config.yaml
model: "masked image model"
dataset: "capsule endoscopy frames (Kvasir-Capsule)"
train_examples: 42238
image_size: 48
crop_scale_min: 0.5
horizontal_flip: true
translate: 0.12
method: "simmim"
mask_ratio: 0.75
loss: "l1"
arch: "swin"
norm: "layernorm"
norm_position: "pre"
activation: "squared_relu"
mlp_ratio: 4
head_dim: 16
fused_qkv: true
bias: "all"
qk_norm: false
layer_scale_init: 0.1
parallel_block: false
inner_norm: false
patch_size: [2, 2]
depths: [4, 7, 4]
widths: [48, 96, 192]
init: "kaiming_normal"
residual_init: "zero_last"
optimizer: "soap"
beta2: 0.99
lr: 0.0025
beta1: 0.95
shampoo_beta: 0.95
eps: 1e-08
precondition_frequency: 10
max_precond_dim: 1024
one_sided: false
adamw_lr_other_params: 0.00091
steps: 7600
batch_size: 128
epochs: 23.0
lr_schedule: "wsd_sqrt"
decay_fraction: 0.3
final_lr_fraction: 0.01
warmup_steps: 380
weight_decay: 0.07
adamw_weight_decay_other_params: 0
Rows from block 8 of a small masked image model, named by matrix and row number. Rows with one number belong to one neuron. Each number is 128 + 32 x the weight over its row's rms, rounded and kept within 0 to 255. All counts start at 0.
After each neuron's rows are labels from the 100 images, of 14976, where the neuron reaches its highest value: "top examples" is what is common among them. Only what is clearly more common there than usual is listed. The data: capsule endoscopy frames (Kvasir-Capsule). In brackets: how many of the 100.
# fc1: MLP up (model.blocks.8.mlp.fc1.weight, 384x96), inputs 0-95
# fc2: MLP down (model.blocks.8.mlp.fc2.weight, 96x384, transposed), outputs 0-95

fc1.225 [ 85 147 122 136 178 145 108 139 228 114  98  88 126 126 137  76 136 143  81 194 122 131  74 123 146  99 156 152  97 177 114 146 120 154 103 117 115 116 170  99 128  91 144 111 132 145 109 138  89  83 129  75 125 111  54 135 117 114 143 132 177 136 125 110 152 144 104  92 107 114 174 127 124 103 141 131 120  19 139 118 115  99 117 161 131 175 147 193  93  56 102 131 129 185 133 143]
fc2.225 [127 127 157 126 138 171 128 161  81 119 158 157 119 144 117  99  63 111 107 143  68  63 173  53 125 182 124 204 141 109 130 138 115 130 122 111  92 163 166 134  80 124  90 139 125  91 128  84 105 125 166 133 140 155 164  92 143 150 169 143 130 125 142 102  31 127 115 142  88 164 161  93 128 145 132 136 165 192 225 168 168  93 121 148 130 173 137 108 149 121 129 123 109 121 131 138]
top examples: finding: foreign body (28)

fc1.351 [141 167 162  95 110 128 159  91 168  73 146 185 135 141 125 107 163 116 126  93 151 110 155 114  86 156 194 149 189  70 145 169 124  94 122  76  82 169 125 134 105 184 108 191 107 128  76 145  91 112 108 155 191  61 116 120 144 131 152 150 141  84  90 121 125  99 130 120  60 125 150 134  93 119 160 123 109 155 116 121 101 170 118 143  69 133 154 132 105 138 123 104 198 187 133 112]
fc2.351 [109 190 145 148  88  76 105 117 127 138  87 108 175 130 100 150 143 176 126 126 128 100 134 148 122 165 119  83 150 151 111 139 180 120 184 165 173 148 118  74  72 110 134  71 150 172 148 141 131 151 144  97 123 127 103 151 118  93 148 163 168  56  78  94 191 144  73 117 141  92 112  92 141 121 175 129 128 207 108 158 165 150 135  99 151 192  85 142 189 132 124 130  94 151 137 133]
top examples: finding: ulcer (35)

fc1.305 [131 155 169 163  99 124 138 186 184 176  74 178 100 100 142  93  83  75  88 179 152  83 107 161 141 149 142 129 120 137 143 112 165 126 171 125  77 133 128 111 179  99  61  92 140 132 120  94 144 193 119 147 156 100 197 154  46 136 123 125 132 128 155 170 154 115  89 108 103 155  94 111 165 166 124 136  78 158 149 129 129 151 168 118 135 131 135 110  84  94 131 171 142 181 148 152]
fc2.305 [142  97 101 141 147 116 137 107  82 104 156  83 173 144 130 149 101 178 188  79  93 158 125 130 127 148 117 136 139 110 128 162  64 161 114  88 110 111 137 165 111 155 185 123 114 171  80 141  99 173 141 174 139 163 118 141 200 104  31 112 135  98 130 111  83 157  85 124 140 110 154 140  69  75 145 133  94  64  75 134 140 161 116 134 125 155 149 172 148 149 130 183 128 101 149 171]
top examples: finding: pylorus (47)

fc1.289 [158 140 187 182  84 155 154 170 150 138 196 118 146  97 155 141 158  76 125 143 144  95 171 118 145  39 112 146 129 171  72 110 141 176 143 156 156  97 121 163 114 121 171 153 123 112 158 112 168  91 147  66  83  68 122 122 118 151 136 115  87 118 162 101  71 129 153 143 132 157 123 122 129 168 140 127 188 152 135 146  98 105 161  92 155 147 120 117  73 122  71  87 175 130 135  81]
fc2.289 [132 115 101 100 142  95  46  71  61 134 102 174 170 161  69 148 118 189 125 136 152 133 111 177 139  57 159 124 108 164 163 117 107  92  98 107  88 131 187 134 111 140 160 138 133 183 109 163 138 122 124 144  70 116 115 150 160 133 127 135 124 165 133 101 192  97 136 152 104 128 117  81 148 142  77 106 124 103  89 104 156 167 151 157 112 154  71 138 138 161 113 201  90 155 149 104]
top examples: finding: foreign body (25)

fc1.371 [109 125  68 140 104 178  98 127 177  90 173 155  87 169 127 124 129 144  36 112 127 159 126 131 135 114  65 147 189 120 163 127 152 127 141 122 107 122 146 126 129 115 141 126 119  84 196 150 149 135  91 103 101 168  95 146 125 146  69 186  88 143  62 125 118  60 107  93 140 108 122 118 172 117 133 186 135 113 133 142 122 177 165 116  77 143 175 126 131  52  90 101 112 110 155 150]
fc2.371 [ 83 113 203 149 121 132 165 134  98 132  66 116 123 130 164 140 114 106 170 102 129 170  87 108 105 121 184 104 150  98 206  98 126 123 107 118 125 108 178 140 101 160 168 113 142 104  62 184 133 145 188 128 131  50 150 136 209 131 110  93 154 109 171 128  86 172 103 113 153 135  97 128 112 132 107 155 163 174 113 129 118 136 141 134  92 117  98 134 171 152 123  55 149 127 121 185]
top examples: finding: ileocecal valve (33)

fc1.103 [136 126 133 145 147 149 103  86 103 160 128 158 155 118 166  96 171  52 189 101 135 155 160 125  99 185  33 181 141 119 154  75 123 142 124 176 119 111 117  90  99  81 136 160 141 197 127 151 146 113 178  99 147 102  72 146  57 110 105 125 105  99 113 111 130 123 185 195 110 139 173 145 133 167 158 153  86 130 118 122 167 116 125 149 106 133 121 134 114  99  87  96 162 159 109 156]
fc2.103 [224 119 137 131  98 105 107 124 185 107 117  82 156 111 116 133 132 142 134 179 118 126  94 145 136 169 160  46 158  54  92 110 124 151 144  89 155 117 190 163 164 189 128  75 152  72 225 151 100 152 138 126  62 104 148 114 118 139 124 135 127 125 120 122 114 147 101 112 170 140 171 118 141 147 101  87 132 118 155 118 151 110 121  82 123 150 101 135 126 128 175 144 128  70  90 115]
top examples: finding: ileocecal valve (25)

fc1.265 [161 129 123  93 119 102  72 137 135  65 161 103 149 122  60 144 158 103  97 155  87 130 111 151  62 107 119 155 161 128 159 173 125 140 151 107  98 174 116 155  77 144  89 129 125  98 126 107 185 150 124  92 127 121 126 145 113  85  87 227 103  68 142 102 134 106 117 129 113 131 156 135 126 130 145 116 136 134 172 158 170 146 144  64  65 139 142 152 124 136 110 157 221 165 168 165]
fc2.265 [193 168 126 119 144 147 181 132 148 175 160 133 169 114 171 106 146  85  97 149 176 145 187 144 124 188 110 166 181 148 100 160 108 143  77 157 217 100 153 155  91 164 122 123  90  87 142 146 115 163 146 117 102 128 147 140  75 118 157 103 125  57  81 122 140 116 134 117 144 101  86 165 158 130 137  97 142  87 148 154 135  50 114  81 140 158 152 140 107  99 116 101 135 184 129 146]
top examples: finding: blood fresh (25)

fc1.118 [135 157 104 145 116 115  79 170 125 129 133 179 124 160 143 164 143 148 120  43 111 112 105 135 141 116 156 191 153 138 167 167 136 189 159 136 117 147 128 168 126 129  90 169 159 104  68 147 209 132 167 162 160  95  64 124 117 167 151 138 105 126  95 128 160 159 119  84  72 154 135 116 104  83 135 132  79 126 182 162 110  72 155 101  87 167 142 132 173 107 104 130 125 151  96  61]
fc2.118 [137 100 148 126 112 180 141 109 200 153 166 117  97 164 164 200 117 158 162 123  69  56 108 175  74 155 102  92 131 128 126 137 135 114 174  78 136 102  87 106  89 156 154 114 151 114 156 113 128 174 115 157 134 125 107 125 142 109 190 111 123 115 125 136  92  86 174 156 128 143 147 124 112 157 204 100 117  76 145 128 126 158 147  63 151 142  60 155 114 133  85 137  92 125 128  59]
top examples: finding: ulcer (36)

fc1.181 [134 128 166 150  79 110  66 152 119 127 130 154 124  66 103 160 113 119 119 132 143 166 118 116 156 109 185  97 120 117 108 181 147 160  80 203 102 152 129 159 115  32  93 137 143  91 112 175 116 211  69 143 148 129 122 124 147 106  90 159 135 109 141 109 124  96  68 147 176  91  83 102 119 110 156 120 111 105 124 142 105 123 147 147  98 120 105  84 129 125 132 133  97 214 158 178]
fc2.181 [162  97 121 146 188 122 164 126 190 153 137 102 126  83 127  80 167 142 138  67 108 137 143 201  95 176 105 108 115 130  80 132 161 127 116 127 135 145  96  85  98 182 100 142 178 156 135 116  97 119 102  91  69 116 167 102 108 189 145 113 143 191 121 132 143 116  79 112 146 174 151 148  92 111 112 133  75 141 109 170  63 148 147  91 148  93 191 176 176 157 156 148 135 108 125 116]
top examples: finding: pylorus (37)

fc1.174 [ 85 163 107  79 184 136 160 117 163 145 123 155 126  98 115 188  92 113 131 151 110 132  96 106 158 143 138 113 125 105 155 168 171 161 182 134 105 145  65  83 111 137  92 126 152 109 143 137  85 132  58 145 165  96 123 172 160 138 112 109 154 144  92 135  92 107 106 148  55 110 129 169  93 173 183 143 108  81 100 216  92  84 123 142 117  96 171 121  89 123 132  68 161 153 126 162]
fc2.174 [153  84 113 115  77 146 116 120  93  98 111 122 132 159  83 119 130 107 147 186 117 154 157 153  94 143  34  71  64 110 166  88 103 155 165  81 185 157 160 134 182  67  73  76 163 128  81 103 133 125 138 162 115 139  85 135 126 108 146 111 114 148 147 163 136 143 149 136  66 123 142 151 148 163 110  40 109 118 112 114 161 140 139 158 105 149 141 137  96 174 136 141  80 124 104 117]
top examples: finding: ileocecal valve (48)

fc1.184 [157 100 100 104 116 161  93 114 118 169 153 100 113 155 138 105 123 207 117 105 144  78  69 168 135 125 183 172 158 169 149 135 160 112 141 115  85 145 144  89 147  75 111 108 143 132 101 149 140 117 150  98 133 124 149 126 108 116 128  66  92 109 166  52  89 125  42 206  87 120 190  88 130 141 151 126 169 121 210 120 109 112 121 139 137 124 144 144 128  86 156 115 116 186 127 120]
fc2.184 [132 125 132 193 127 102 147 153 152  65 178 130  94  49 204 130 120  69 144 115 133 138  95 147 187  92 121  88  98 116 103 120 116  80 126 133 156 173 175 141 150 141 131 125  81 109 157 128  94 123  65 112  76 119 136  98 127 136 121 153 156 106 147 157  97 124 125 152 163 108 116 124 162 185 176 139  87 154 136 169  53 151 151 122  85 150 172 180 111 162 111 110 142 121  80 169]
top examples: finding: ileocecal valve (46)

fc1.175 [158 113  76 126  92  88 157  94 120 146  97 151 115 154 123 134 187  95 123 104 151 145 115  91 183 171 116 187 158  77  67 152  41 106 108 139 102 150 107 112 157  97 169 162  94 121 130 134  61 123 143 157 146  92 143  78  90 129 124 133 128 159 111  72 141 140 168 142  84 112 169 200 103 155 161 169 139 139  91  97 117 141 146  80 150 138 135 131 127 125  62 169  95 106 123 169]
fc2.175 [135 114 174 135 113 102 133 105 167 100 140 102  54  83 128 131 112  85 112 167  85 133 112  70 152 114 148 191  90 128 160 108 118 159 106 175 137 117 116 106 171 120  90 112 141  92 152 165 105 143 130 159  82 139 131 160 129 132 123 129 112 217 188 134 105 156 143 126 136  93 119  88  90 112 136  95 108 171  89 153 187 157 148  65 115  97 136 143 153 110  84 108  89  98 223  94]
top examples: finding: ileocecal valve (30)

fc1.173 [104  87 119 131 150 118  93  75 166  99 108 113 159  61 136 120 117 157 150  99  75  75 124  72 102 129 152 124  96 130 133  88 126 126  65 115  87 180 147 105 108 146 187 130 150 151 123 107 135  74 170 138 157 116 158 169 217 168 183  73 109 167 115 147 105 116 108  82 105 128 107 131 123 146 128 174 113 162 171 147 119 119 122 164 156 153 149 135 170 104 127 159  60 186 164 109]
fc2.173 [199 115 148 215 139 173 143 110  73 131 118 165 171 107  65  63 100 142 150 114  68 130 141 160 187 138 196 172 146  78 140 143  98 167  59  84  96 120 149 109 181 101  93 175 109 138 140 109 175 159 120 129 102 111 131 122  82 159 144 143 157 111 102 141 122  97 101 155 118 160 127  72 121 143 146 102 142 104 169 151 157 124 169 113 133 148 105 151 137 171 117 102 126 135  95 122]
top examples: finding: ileocecal valve (27)

fc1.340 [191 185 149 117 105  89 116 126  95  89 159 105  87 157  73 132  94 116 157 104 126 155 155 114  57  91 100  80  90 115 120 130 125  87 127 148  79 164  98 148 169  89 145 155 155  81  90 148 155 180 144  89  97 171 182 129 108  61 102 165 133 125 188  92  83 115 174 211 157 142 103  84 130 126 105  98 111 135 166 172 142 157 139 125 100 125 120 100 132 119 113 126 106 103 139 144]
fc2.340 [172 127 156 112 134 155 152 112 128 154 132 157 150 175 155 133 157 140  79 145  92  97 136 118 171 138 141 196 175 186 149 118 152 164 102  37 139 156 136 120 124 139  43 159 114 152 161  93 129  93  72 138 140 104 123 108 114 147 118 141  88 132 119 128 134  92 149  59  98 167 147 144 154 136 165 140 106  55 104 131  87  78  41 122 116 127 151 153 115 128 101 105 169  68 132 149]
top examples: finding: ileocecal valve (35)

fc1.239 [233 129 120 155 102 159  92  77 126  95 115 159  80 169 144 130  98  75  87  97 122 133 151 101  72 178 119 120 127  94 125 157 135  79 149  75 116 122 171 122 149 139 175 111 148 143 134 134 115 143 153 165 104  92 117 135 177 153 133 113  68 108 142 173 105 162 113 150 186 131 140 162 106 126 169  99 153 150 123 111 111 100 144  79 120 151 122 102  95 159 130  58 182 210 116 132]
fc2.239 [109 132 114  92 137 109 108 149 111 129 162 116 112 111 110 136 154 146 131 125 186  66 133 139 114 122 175 145  91 134 119 158 128 110 139 212 133  92  76 113 143 101 106 165 124 105  79  57  90 159 140  84  81 127  93 195 137 154 153 143 134 136 111 120 166 140 179 135  82 171 114  99  97 126 105 115  54 126 148 163 131 156 108 152 202 104  77  50 146 145 154 169  94 101 131 182]
top examples: finding: blood fresh (44)

fc1.180 [115 212 161 144  90 131 113 135 103 119 185 174 159  96 131  90  55 169 159 168 135 142 103  58 142 125 125 142  93  75 155 106 109 124 154 136  97 162 116  77 167 128 135 130 123 124 109 180 132 115 176 128  95  91 106 150 129 166 173 121 119 136 163 147 158 135  38 184 145 191  86 146 123  88 128 109 143 141 156 191 166 115 161  94 133 103 100 153 101 133 119 119 130  92 104  94]
fc2.180 [ 79 140 152 101  67 107  52 125  89  96 159 107 146 104 115 122 111  77 168 132 113  98 114  94 131 118 136 182 101 142 164  53 135 148 165 179 142 146  90 129 112 135 155 104 131 156  74  82 138 134 113 145 113 112  93 135 145 105 188 169 141 120 126 124  97 157 184 151 193 145 134  92 105 169  69 111 130 183 146 140 202  78 155 150 177 132 169  84 113 128 151 166 117 136 135 112]
top examples: finding: blood fresh (28)

fc1.65 [142 148 119 161 142 167 177 164 144 115  75 110 136 154 128 142 120 135 205  85 161 196 136 141 187 147 119 146 104 130 122 118 148 161 112 159  98  76 114 115  52 160  79 125 145 130 107 143  92 137 154 142 156 170 130  96 130 142 104 105  72 101  66 166  85 126  65 125 103 168 135 153 111 102 129 138  94 115 129  71 185  85 127 132 182  89 145 171 150  58 177 152 113 117 137 138]
fc2.65 [142  90 105 136 127  63 154 100  89 186 153 152 125  87 119 106 121 110 138 157  83 126 141 119 110 136 193  82 125 140 163  85 143  98 163 190  87 160 143 135 170 148 150 172 135  86 112 108 139 201 114 173  51 141 102 159 169 136 122 127 149  84 115  55 150 140 154 112 125 166 138 182 162 146  91 111 137 166 137 149  90 149 146  94 108  77 141 107 159 174  88 138 140 173 113 169]
top examples: finding: ileocecal valve (36)

fc1.76 [120 121 102 127 117 159 116 113 150 120 137 124 150  79 134 162  32 144 146 130  80 174 101 175 132 129 126 129 131 167  67 150 195 142 111 113  75 122 157  99 182 180 152 110 179 161 110  91 108  86 146 156 146 117 111  64 138 113 117 153 126 162  99 166  89  89  93 186 123 117  85  97 138 108 142 140  88 179 201  87 185 118 141 103 131 145 110 151 115 108 134 139 110  63 159 113]
fc2.76 [107 119 137  96 202 151  63  74 116 100 148  91 161 112  85  84 105 118  92 175 139  83 130  95 140 179 206  87 130 143  76  62 118 149 110 117 165  94 165 148 127 153 155 172  97 161 169 144 152 157 141 114  97  94 111 174 114  79 116 122  95 165 101 142 137  90 165 133  97  96 133  79 151 145 147 116 125 118  78 109 117 161 132 121 141 147 141 149 147 121 104  77 146 214 130 135]
top examples: finding: blood fresh (26)

fc1.232 [ 82 162 180 126 131  59 174 158 131  96 130 170 152 135 120  80 106 121 120 101 134 112 164 172 100 144 164 142 128  76 208 141 111  96  73 138 143 129 129 121 100 133 147 148 116 169 146  97 148 202 119  98 114  93 148 125 107 171 157 185 118 163 154 151 123 110  64 162  51 104 167 168 135 146 117 140 142 160 141 109 149 146 116 173 159  47  91  91 123 121 163 116 155 163 121 156]
fc2.232 [156 132 103 151 162 145 136 135 162 119  80 115 106 126 192 127 181  98 118 110 159  91 124 147 121 161 116 102 201  95 138  95 163 147 159 131 194 147 145  64 170 136 154 116  91 180 121 124 114 128 114 137 170  87  99  80 142 193 143 161 138  98  94 108 105 157 128 131 100 100 128 103 146  92  93 160  96 223  73 136 150 170 136 152  85 157 151 137 142 115 160  98 112 188  98  77]
top examples: finding: blood fresh (26)

fc1.223 [104 145  92 145 105 135 177 138 130  77 129 142 119 128  92 132 135 153  98 124 106 179 104 109 169 136 120 146 107 172 133 217  53 193 159 155 105 117  86  99 118 168 149  99 114 180  41 157 107 116 193 175 105  95 145  69 106 149 145 120 162 100 151 139 130 116 173 190  88 135 106 133  91  98 119 143 129 128 125 106 101 162 126 143 127 104 121 158 115 122 158  84 177  84  82 100]
fc2.223 [ 83 104  90  86  75 138 131 142 184 131  69 148 146 139 127  90 141  65 139 157 127 150 197 144 146 141 132  73  99 167 116 112 136 103 163 202  90 180 109 160 145 124 126  94 123 128 110 169 122 153 127 137 180 113 122 152  72 189 114  72  42 139 117 113 172 138 111 113 173 157 163 159  90 126 146 131 152 150  89 170 101 161  99 174 121 106 146 135 122 158 137 117 120  87 131  79]
top examples: finding: ileocecal valve (29)

fc1.55 [136 111 158 155 115 187  93 107  99 138  94 104  82 156 159 124 178 143  96 203 109 162  81 153 151 144 112 122 108 165  92 117  89 169 206 123 126 114 153 170 148 144 102 182 110 124 108 124 158 109 122 164 112 109 139 106 149 117  61 114 137  98 137 146 176 186 100 179 129 153  95 132  95 138 104 128 132 110 165 116 143  46 103 105 104 191  56 155 158 108 117 135 168 105 108  81]
fc2.55 [144  96  97 125 112 145 128 158  70  94 104 126 195 157 155 158 122  90 102 109 140 120 146 160 101 155  88 153 132  93 156 127 122 141  86 122 167 111 123  65 133  73 172 102  90 177  97 119 112 111 121 107 119 131 140 123 130 164 179 176 129 120 109 101 124 181  81 135 109 104 110 152 133 126  94 142  96 193  11 139  97  99 154  91 105  89 127 150 134 167 168 167  72 177 167 136]
top examples: finding: pylorus (28)

fc1.168 [171  60  62  94 146  99 122 164  83 123 104 154 135 160 147 126  90 170  83  91  34 113 200 166 116 112 114 120 136 126 129 112 128 124 202 132 124 162 103 150 114 151 182 143 100 152 134 125 129  82 114 134  89  97 114 120 120 167 141 174 145 191  90  73 129 162 169 105 102  78 123 115  97 171 164 140  92 102 108 140 124 115 112 139 103 133 108 138 175 150 188 111 170 129 128 168]
fc2.168 [108 156  95  66 125  75 148 110 128 156 128  48 103  74 149  76  89 132 103 115 136 165 113 129 141  35 156 201 153 144 138 136  97  74 144 150  56 138 107  78 112 138 145 117 124 142 105 117 127 141 197 151 137 146 111 124 148 109 114 130 142 134 156 164 154 174 133 182 140 156 102 157 115 107 129 148 154 151  89 100 117 177 125  79 115 146 128 122  81 135 107  81  96 178 196 121]
top examples: finding: ileocecal valve (36)