python train.py --dataset="capsule endoscopy frames (Kvasir-Capsule)" --horizontal_flip=true --layer_scale_init=0.1 --lr=0.0025 --shampoo_beta=0.95 --lr_schedule="wsd_sqrt" --final_lr_fraction=0.01
Rows from block 9 of a small masked image model, named by matrix and row number. Rows with one number belong to one neuron. Each number is 128 + 32 x the weight over its row's rms, rounded and kept within 0 to 255. All counts start at 0. Numbers have three digits each.
After each neuron's rows are labels from the 100 images, of 14976, where the neuron reaches its highest value: "strongest on" is what is common among them; "peak at" is the part of the image that holds the peak. Only what is clearly more common there than usual is listed. The data: capsule endoscopy frames (Kvasir-Capsule). In brackets: how many of the 100, against the usual share in percent.
# fc1: MLP up (model.blocks.9.mlp.fc1.weight, 384x96), inputs 0-47
# fc2: MLP down (model.blocks.9.mlp.fc2.weight, 96x384, transposed), outputs 0-47

fc1.11:138141124128176085101196133124120137090151122128177102092145112113064146057051117105120157079071131120124119095133093143155155135169128144164176
fc2.11:126124134129090116103113118133157107149133115123082120158131118082198111203156159196069107141140147143114170169108158106151096112169085086165106
strongest on: finding: ileocecal valve (26 vs 8.8)
peak at: bottom right (79 vs 11.1)

fc1.133:072171103166090154060152116090131128128156086133109177064173141155081164113100079111117141162132098065135153080183162113127092158143116115114132
fc2.133:111057145116147089125119060156097131077132083120079101153156124100118175095159155080103091147159113160099124126096114126076150112090118112107122
strongest on: finding: ileocecal valve (42 vs 8.8)
peak at: bottom left (31 vs 11.1)

fc1.243:165071102058129140124111104110129153175072139132089107177066165108191133165160147166055117133141144119098112158108151089163111159161101122137142
fc2.243:106125186142122133118168143099117092057140150107172131101069157139084187144156134083182142158168171135185125114129084144133131122151114165097067
strongest on: finding: pylorus (38 vs 3.4)
peak at: bottom left (36 vs 11.1)

fc1.263:137133132096101168143115121112156111129118184208181152078112064120104114109124124098091121125161174129099100141100137120188113125103119136161078
fc2.263:167093095114137124086117096100153097118148118104144139112084157114125130070172095134106100145134142107144112158207161107170142112169127114109146
strongest on: finding: ileocecal valve (43 vs 8.8)
peak at: top left (88 vs 11.1)

fc1.80:136060109133157149127171133100186144091120101137124187158100148110151122106119114079127103141148099180066145095143140100046115114158145090122094
fc2.80:090170112135144097141180132105155108099147102117116132138111134129098122148156190123138145162145152141130067123113127111144117148128174149094161
strongest on: finding: blood fresh (51 vs 0.9)
peak at: bottom centre (32 vs 11.1)

fc1.174:146076119179078146132179123075100139166059156133126143165098133098094125118147118173136137125157160087103126118142110107152156092105133150151108
fc2.174:139129119124151122170159182133156126142141155105158129123169102133158182165166093065141118101157031129109144103170097115142127132117166088175150
strongest on: finding: ileocecal valve (25 vs 8.8)
peak at: bottom right (80 vs 11.1)

fc1.31:165168109116127109111164094102113130102101095118039145096167198174097116129074122100186139083169158088127136114112133116093095117150163094151159
fc2.31:117121197116154109137086107150126137125166171141111081141129160100141114123117102114088154186119107231157111137100110144092119131077128141131051
strongest on: finding: ileocecal valve (25 vs 8.8)
peak at: bottom left (92 vs 11.1)

fc1.259:143138146174153105119107122083142220089171090096089081145096075113086122102166167111127159125111145135148104121104090110158209112147163113124117
fc2.259:127169156119138087126128208105102139159161162133165092125139129114115145114159060128129107133115156122099129147183113134109118110175090087166141
strongest on: finding: blood fresh (29 vs 0.9)
peak at: middle left (36 vs 11.1)

fc1.214:136127152139150084153186132141111065130098094106167105167148087084177110111085138147088145091150110144150181105126164108130115099112120145120117
fc2.214:090091154085098152081128157132174155138141091158143150154094168108076110093079095137120143133116120148127163143133140140147146193175171145140150
strongest on: finding: pylorus (27 vs 3.4); finding: ileocecal valve (27 vs 8.8)
peak at: top left (35 vs 11.1)

fc1.367:127110081222206185081149072130189095146085142124082060122122167114133086093114135097147155142125116109129125154147101151140070145134089159108143
fc2.367:144128126132116146154168126121126138184099102093080150106112121139122137117091105183124167110139113128109107120152147105172142117135128122070142
strongest on: finding: foreign body (26 vs 1.6)
peak at: bottom left (41 vs 11.1)

fc1.357:164130117157111149092191152145172163086144072165106157183128112141128078091125093113101128117157175114148149082136058185146089130083176132087144
fc2.357:157130155142154172123161120062143177176158108139115149114188181148077099108154130121133095118120085139094134139071080078127134098094135093158124
strongest on: finding: blood fresh (31 vs 0.9)
peak at: bottom right (28 vs 11.1)

fc1.380:074134145165099080115103098063105134065092136147141187132097137138138123107155139166168070098157148127144132120168125116122095083121140146143125
fc2.380:181174108100168163153152166159120131102128109078137068087160087152126094138118145101062139144099110127091100216105111126120106198134103192165152
strongest on: finding: ileocecal valve (28 vs 8.8)
peak at: centre (48 vs 11.1)

fc1.290:196140105083132153093184130114181144116137112132111087123121129120140093148182027127189124104144130130133038184108091147146103158102171154068116
fc2.290:111110132158174110090129097068159078112152128107099156141121177140131089062093130124138103086120127119125168145130108136211104121187193095172199
strongest on: finding: blood fresh (56 vs 0.9); finding: ileocecal valve (42 vs 8.8)
peak at: bottom centre (30 vs 11.1)

fc1.216:117066097150134118071128111106103163158143176151178132113111143085205069134133154103141153136157144063108125139120108114123149139141125143087146
fc2.216:110150123111131113137118079135149105130135125159098060155165112110141097081130173105097182071170077137158157113101173156099146163153073128163084
strongest on: finding: blood fresh (30 vs 0.9)
peak at: bottom left (55 vs 11.1); middle left (27 vs 11.1)

fc1.252:166161118142110216158067125190132089079131122090119116126163126117078173102107095190169163165090139098094154145114129137165140115124106098145128
fc2.252:100093124110126140125132132090177148126137122142138166120094121156116117192142155130124144080142166067096099115137142123046143113143114163121139
strongest on: finding: foreign body (37 vs 1.6)
peak at: centre (30 vs 11.1)

fc1.104:099155109171111111105137123092129073102140095134148139149194139152120130130177166072160114162145090132173111131148140208143142179171136112142122
fc2.104:115102166080169126132172148123133113146083157148183132090103132102164074074092172078152170116104082100099126126099076109138114156137165106117047
strongest on: finding: ileocecal valve (35 vs 8.8)
peak at: bottom right (61 vs 11.1); bottom centre (35 vs 11.1)

fc1.161:127136141162076097147148176134154120096059139124105122118104108107169108220151050152078160102143151134151140157161073111161126114119082111103082
fc2.161:108164211105114101135186114160126122120150132106112158110147148091193148087112114157211099151098136076096166086150129165124108163137062073069119
strongest on: finding: ileocecal valve (54 vs 8.8)
peak at: middle right (31 vs 11.1); top right (28 vs 11.1)

fc1.190:185178160117131124094113183147139161109157156113130130209121158113129128130172108067134138141151090094071150209109113128067149152140128164129164
fc2.190:134094104164076159139115076113133121106112124120151123099066068121162135132121122122134088080164149166163099083124135118135100130178114120102068
strongest on: finding: blood fresh (44 vs 0.9); finding: ileocecal valve (25 vs 8.8)
peak at: top left (33 vs 11.1)

fc1.1:161151111100143102061104109151185159115100060078142128117166106130119116080152131130109150107111172188194157120124150132136141118099112136080108
fc2.1:085166140127146122200153135094100154156125165183110151090124087129115087152133115123121189109109073128140120193182154121166144148162109146095144
strongest on: finding: pylorus (30 vs 3.4); finding: ileocecal valve (28 vs 8.8)
peak at: bottom right (48 vs 11.1); top left (46 vs 11.1)

fc1.329:179124179136157165138158160114132108107104117182081106070082079087115144127103170140104130046121179110135132163093152137123107136157131094128166
fc2.329:124114161145148145133141188168170135177110062149105087196114193155102090136099108164149094106146115124140119148148150172043096158139120095107095
strongest on: finding: foreign body (25 vs 1.6)
peak at: top right (33 vs 11.1)

fc1.327:110108137167102152118135113132147091136154124093052180168105102125136088084165116078072115107098109115092109110148135119145100083169134159113202
fc2.327:123103157113112158117065068098168130146159096123063146163048119113116138139148112210125112171061088163113160156137142128157135112141095093209140
strongest on: finding: ileocecal valve (36 vs 8.8)
peak at: bottom right (96 vs 11.1)

fc1.113:174138140141171100115175095130153128161153096109100177192147113149048102117157137133198123060180129134099148162134099153097088130149146189119123
fc2.113:106127130113084133110110173143113221131162141103181116132122153117142166084148171110125136154096124074146158142080132092125144118133129121096152
strongest on: finding: ileocecal valve (26 vs 8.8)
peak at: middle right (27 vs 11.1)

fc1.105:128106061140159159176151042152141155169177170131128128136152147164166093081103111122147083138088126086126116159098111128108142124088113110159074
fc2.105:160144142079067091169114162153105153103129084168026090099142071106124146065149102129164105130188085125143171087107132136161139130129146134088092
strongest on: finding: ileocecal valve (36 vs 8.8)
peak at: top right (100 vs 11.1)

fc1.74:103102137097116153164173120141128149187170151080141184114106068135096112087117082132111102113093125141094167176106165147132143138145162062083158
fc2.74:158128097157163120123108072125189141100126110190089099161179175117161143153085170110096146145127154125189130101117098091161118085064153181163158
strongest on: finding: ileocecal valve (30 vs 8.8)
peak at: top right (74 vs 11.1)

fc1.99:108160142086113090126119106082088171173096092114150123149164138157102109113157111118134081056184191095133113120164149111187113140148056114198130
fc2.99:097068052127127145164120102095135073120138137081154110104155174125181099154062087115102126174078108131132129144152064134105113121155154117027114
strongest on: finding: ileocecal valve (65 vs 8.8)
peak at: bottom right (100 vs 11.1)

fc1.21:197147162146162116182119116102088055092120119121093204062132086139129110110144156159125082139144075129094096091170117094134133154176150121174172
fc2.21:133098094049120109119126146164098167133088166123157134099113103188115137141157123143220223124148092132086126173125082131164114139117115154119123
strongest on: finding: ileocecal valve (30 vs 8.8)
peak at: top left (39 vs 11.1)

fc1.258:143128088181132178114173145086131086123125181091094067105082136140093183147104124134132117091191125160144162116127110156155120105126095132155115
fc2.258:123084111132163146102095162078154157146102093157132181138107098175086120136106160154137166116096177120082100177104191120095162117152178113119172
strongest on: finding: ileocecal valve (33 vs 8.8)
peak at: bottom right (67 vs 11.1); top right (29 vs 11.1)

fc1.234:109176178106096207115124135177096147111163088129049176134147098068137160118144117182109149134118175107144104109120155114142105086183155071116145
fc2.234:109139085168138047114134112130189088131122141140150122146111150140071163117096131135111172111151092093120159059126094151084168192083089121201130
strongest on: finding: ileocecal valve (80 vs 8.8)
peak at: centre (40 vs 11.1)

fc1.48:071132096090132113132105093162133143088127137097160106083135123113094092107109110028105118155143156160176129176122115142160154125148067124123147
fc2.48:182183113118154095178125138108141107175124153066143135142100071136134077132157114166157182112166138151091132103170119100164130158097172151150120
strongest on: finding: pylorus (31 vs 3.4)
peak at: top left (45 vs 11.1); top right (41 vs 11.1)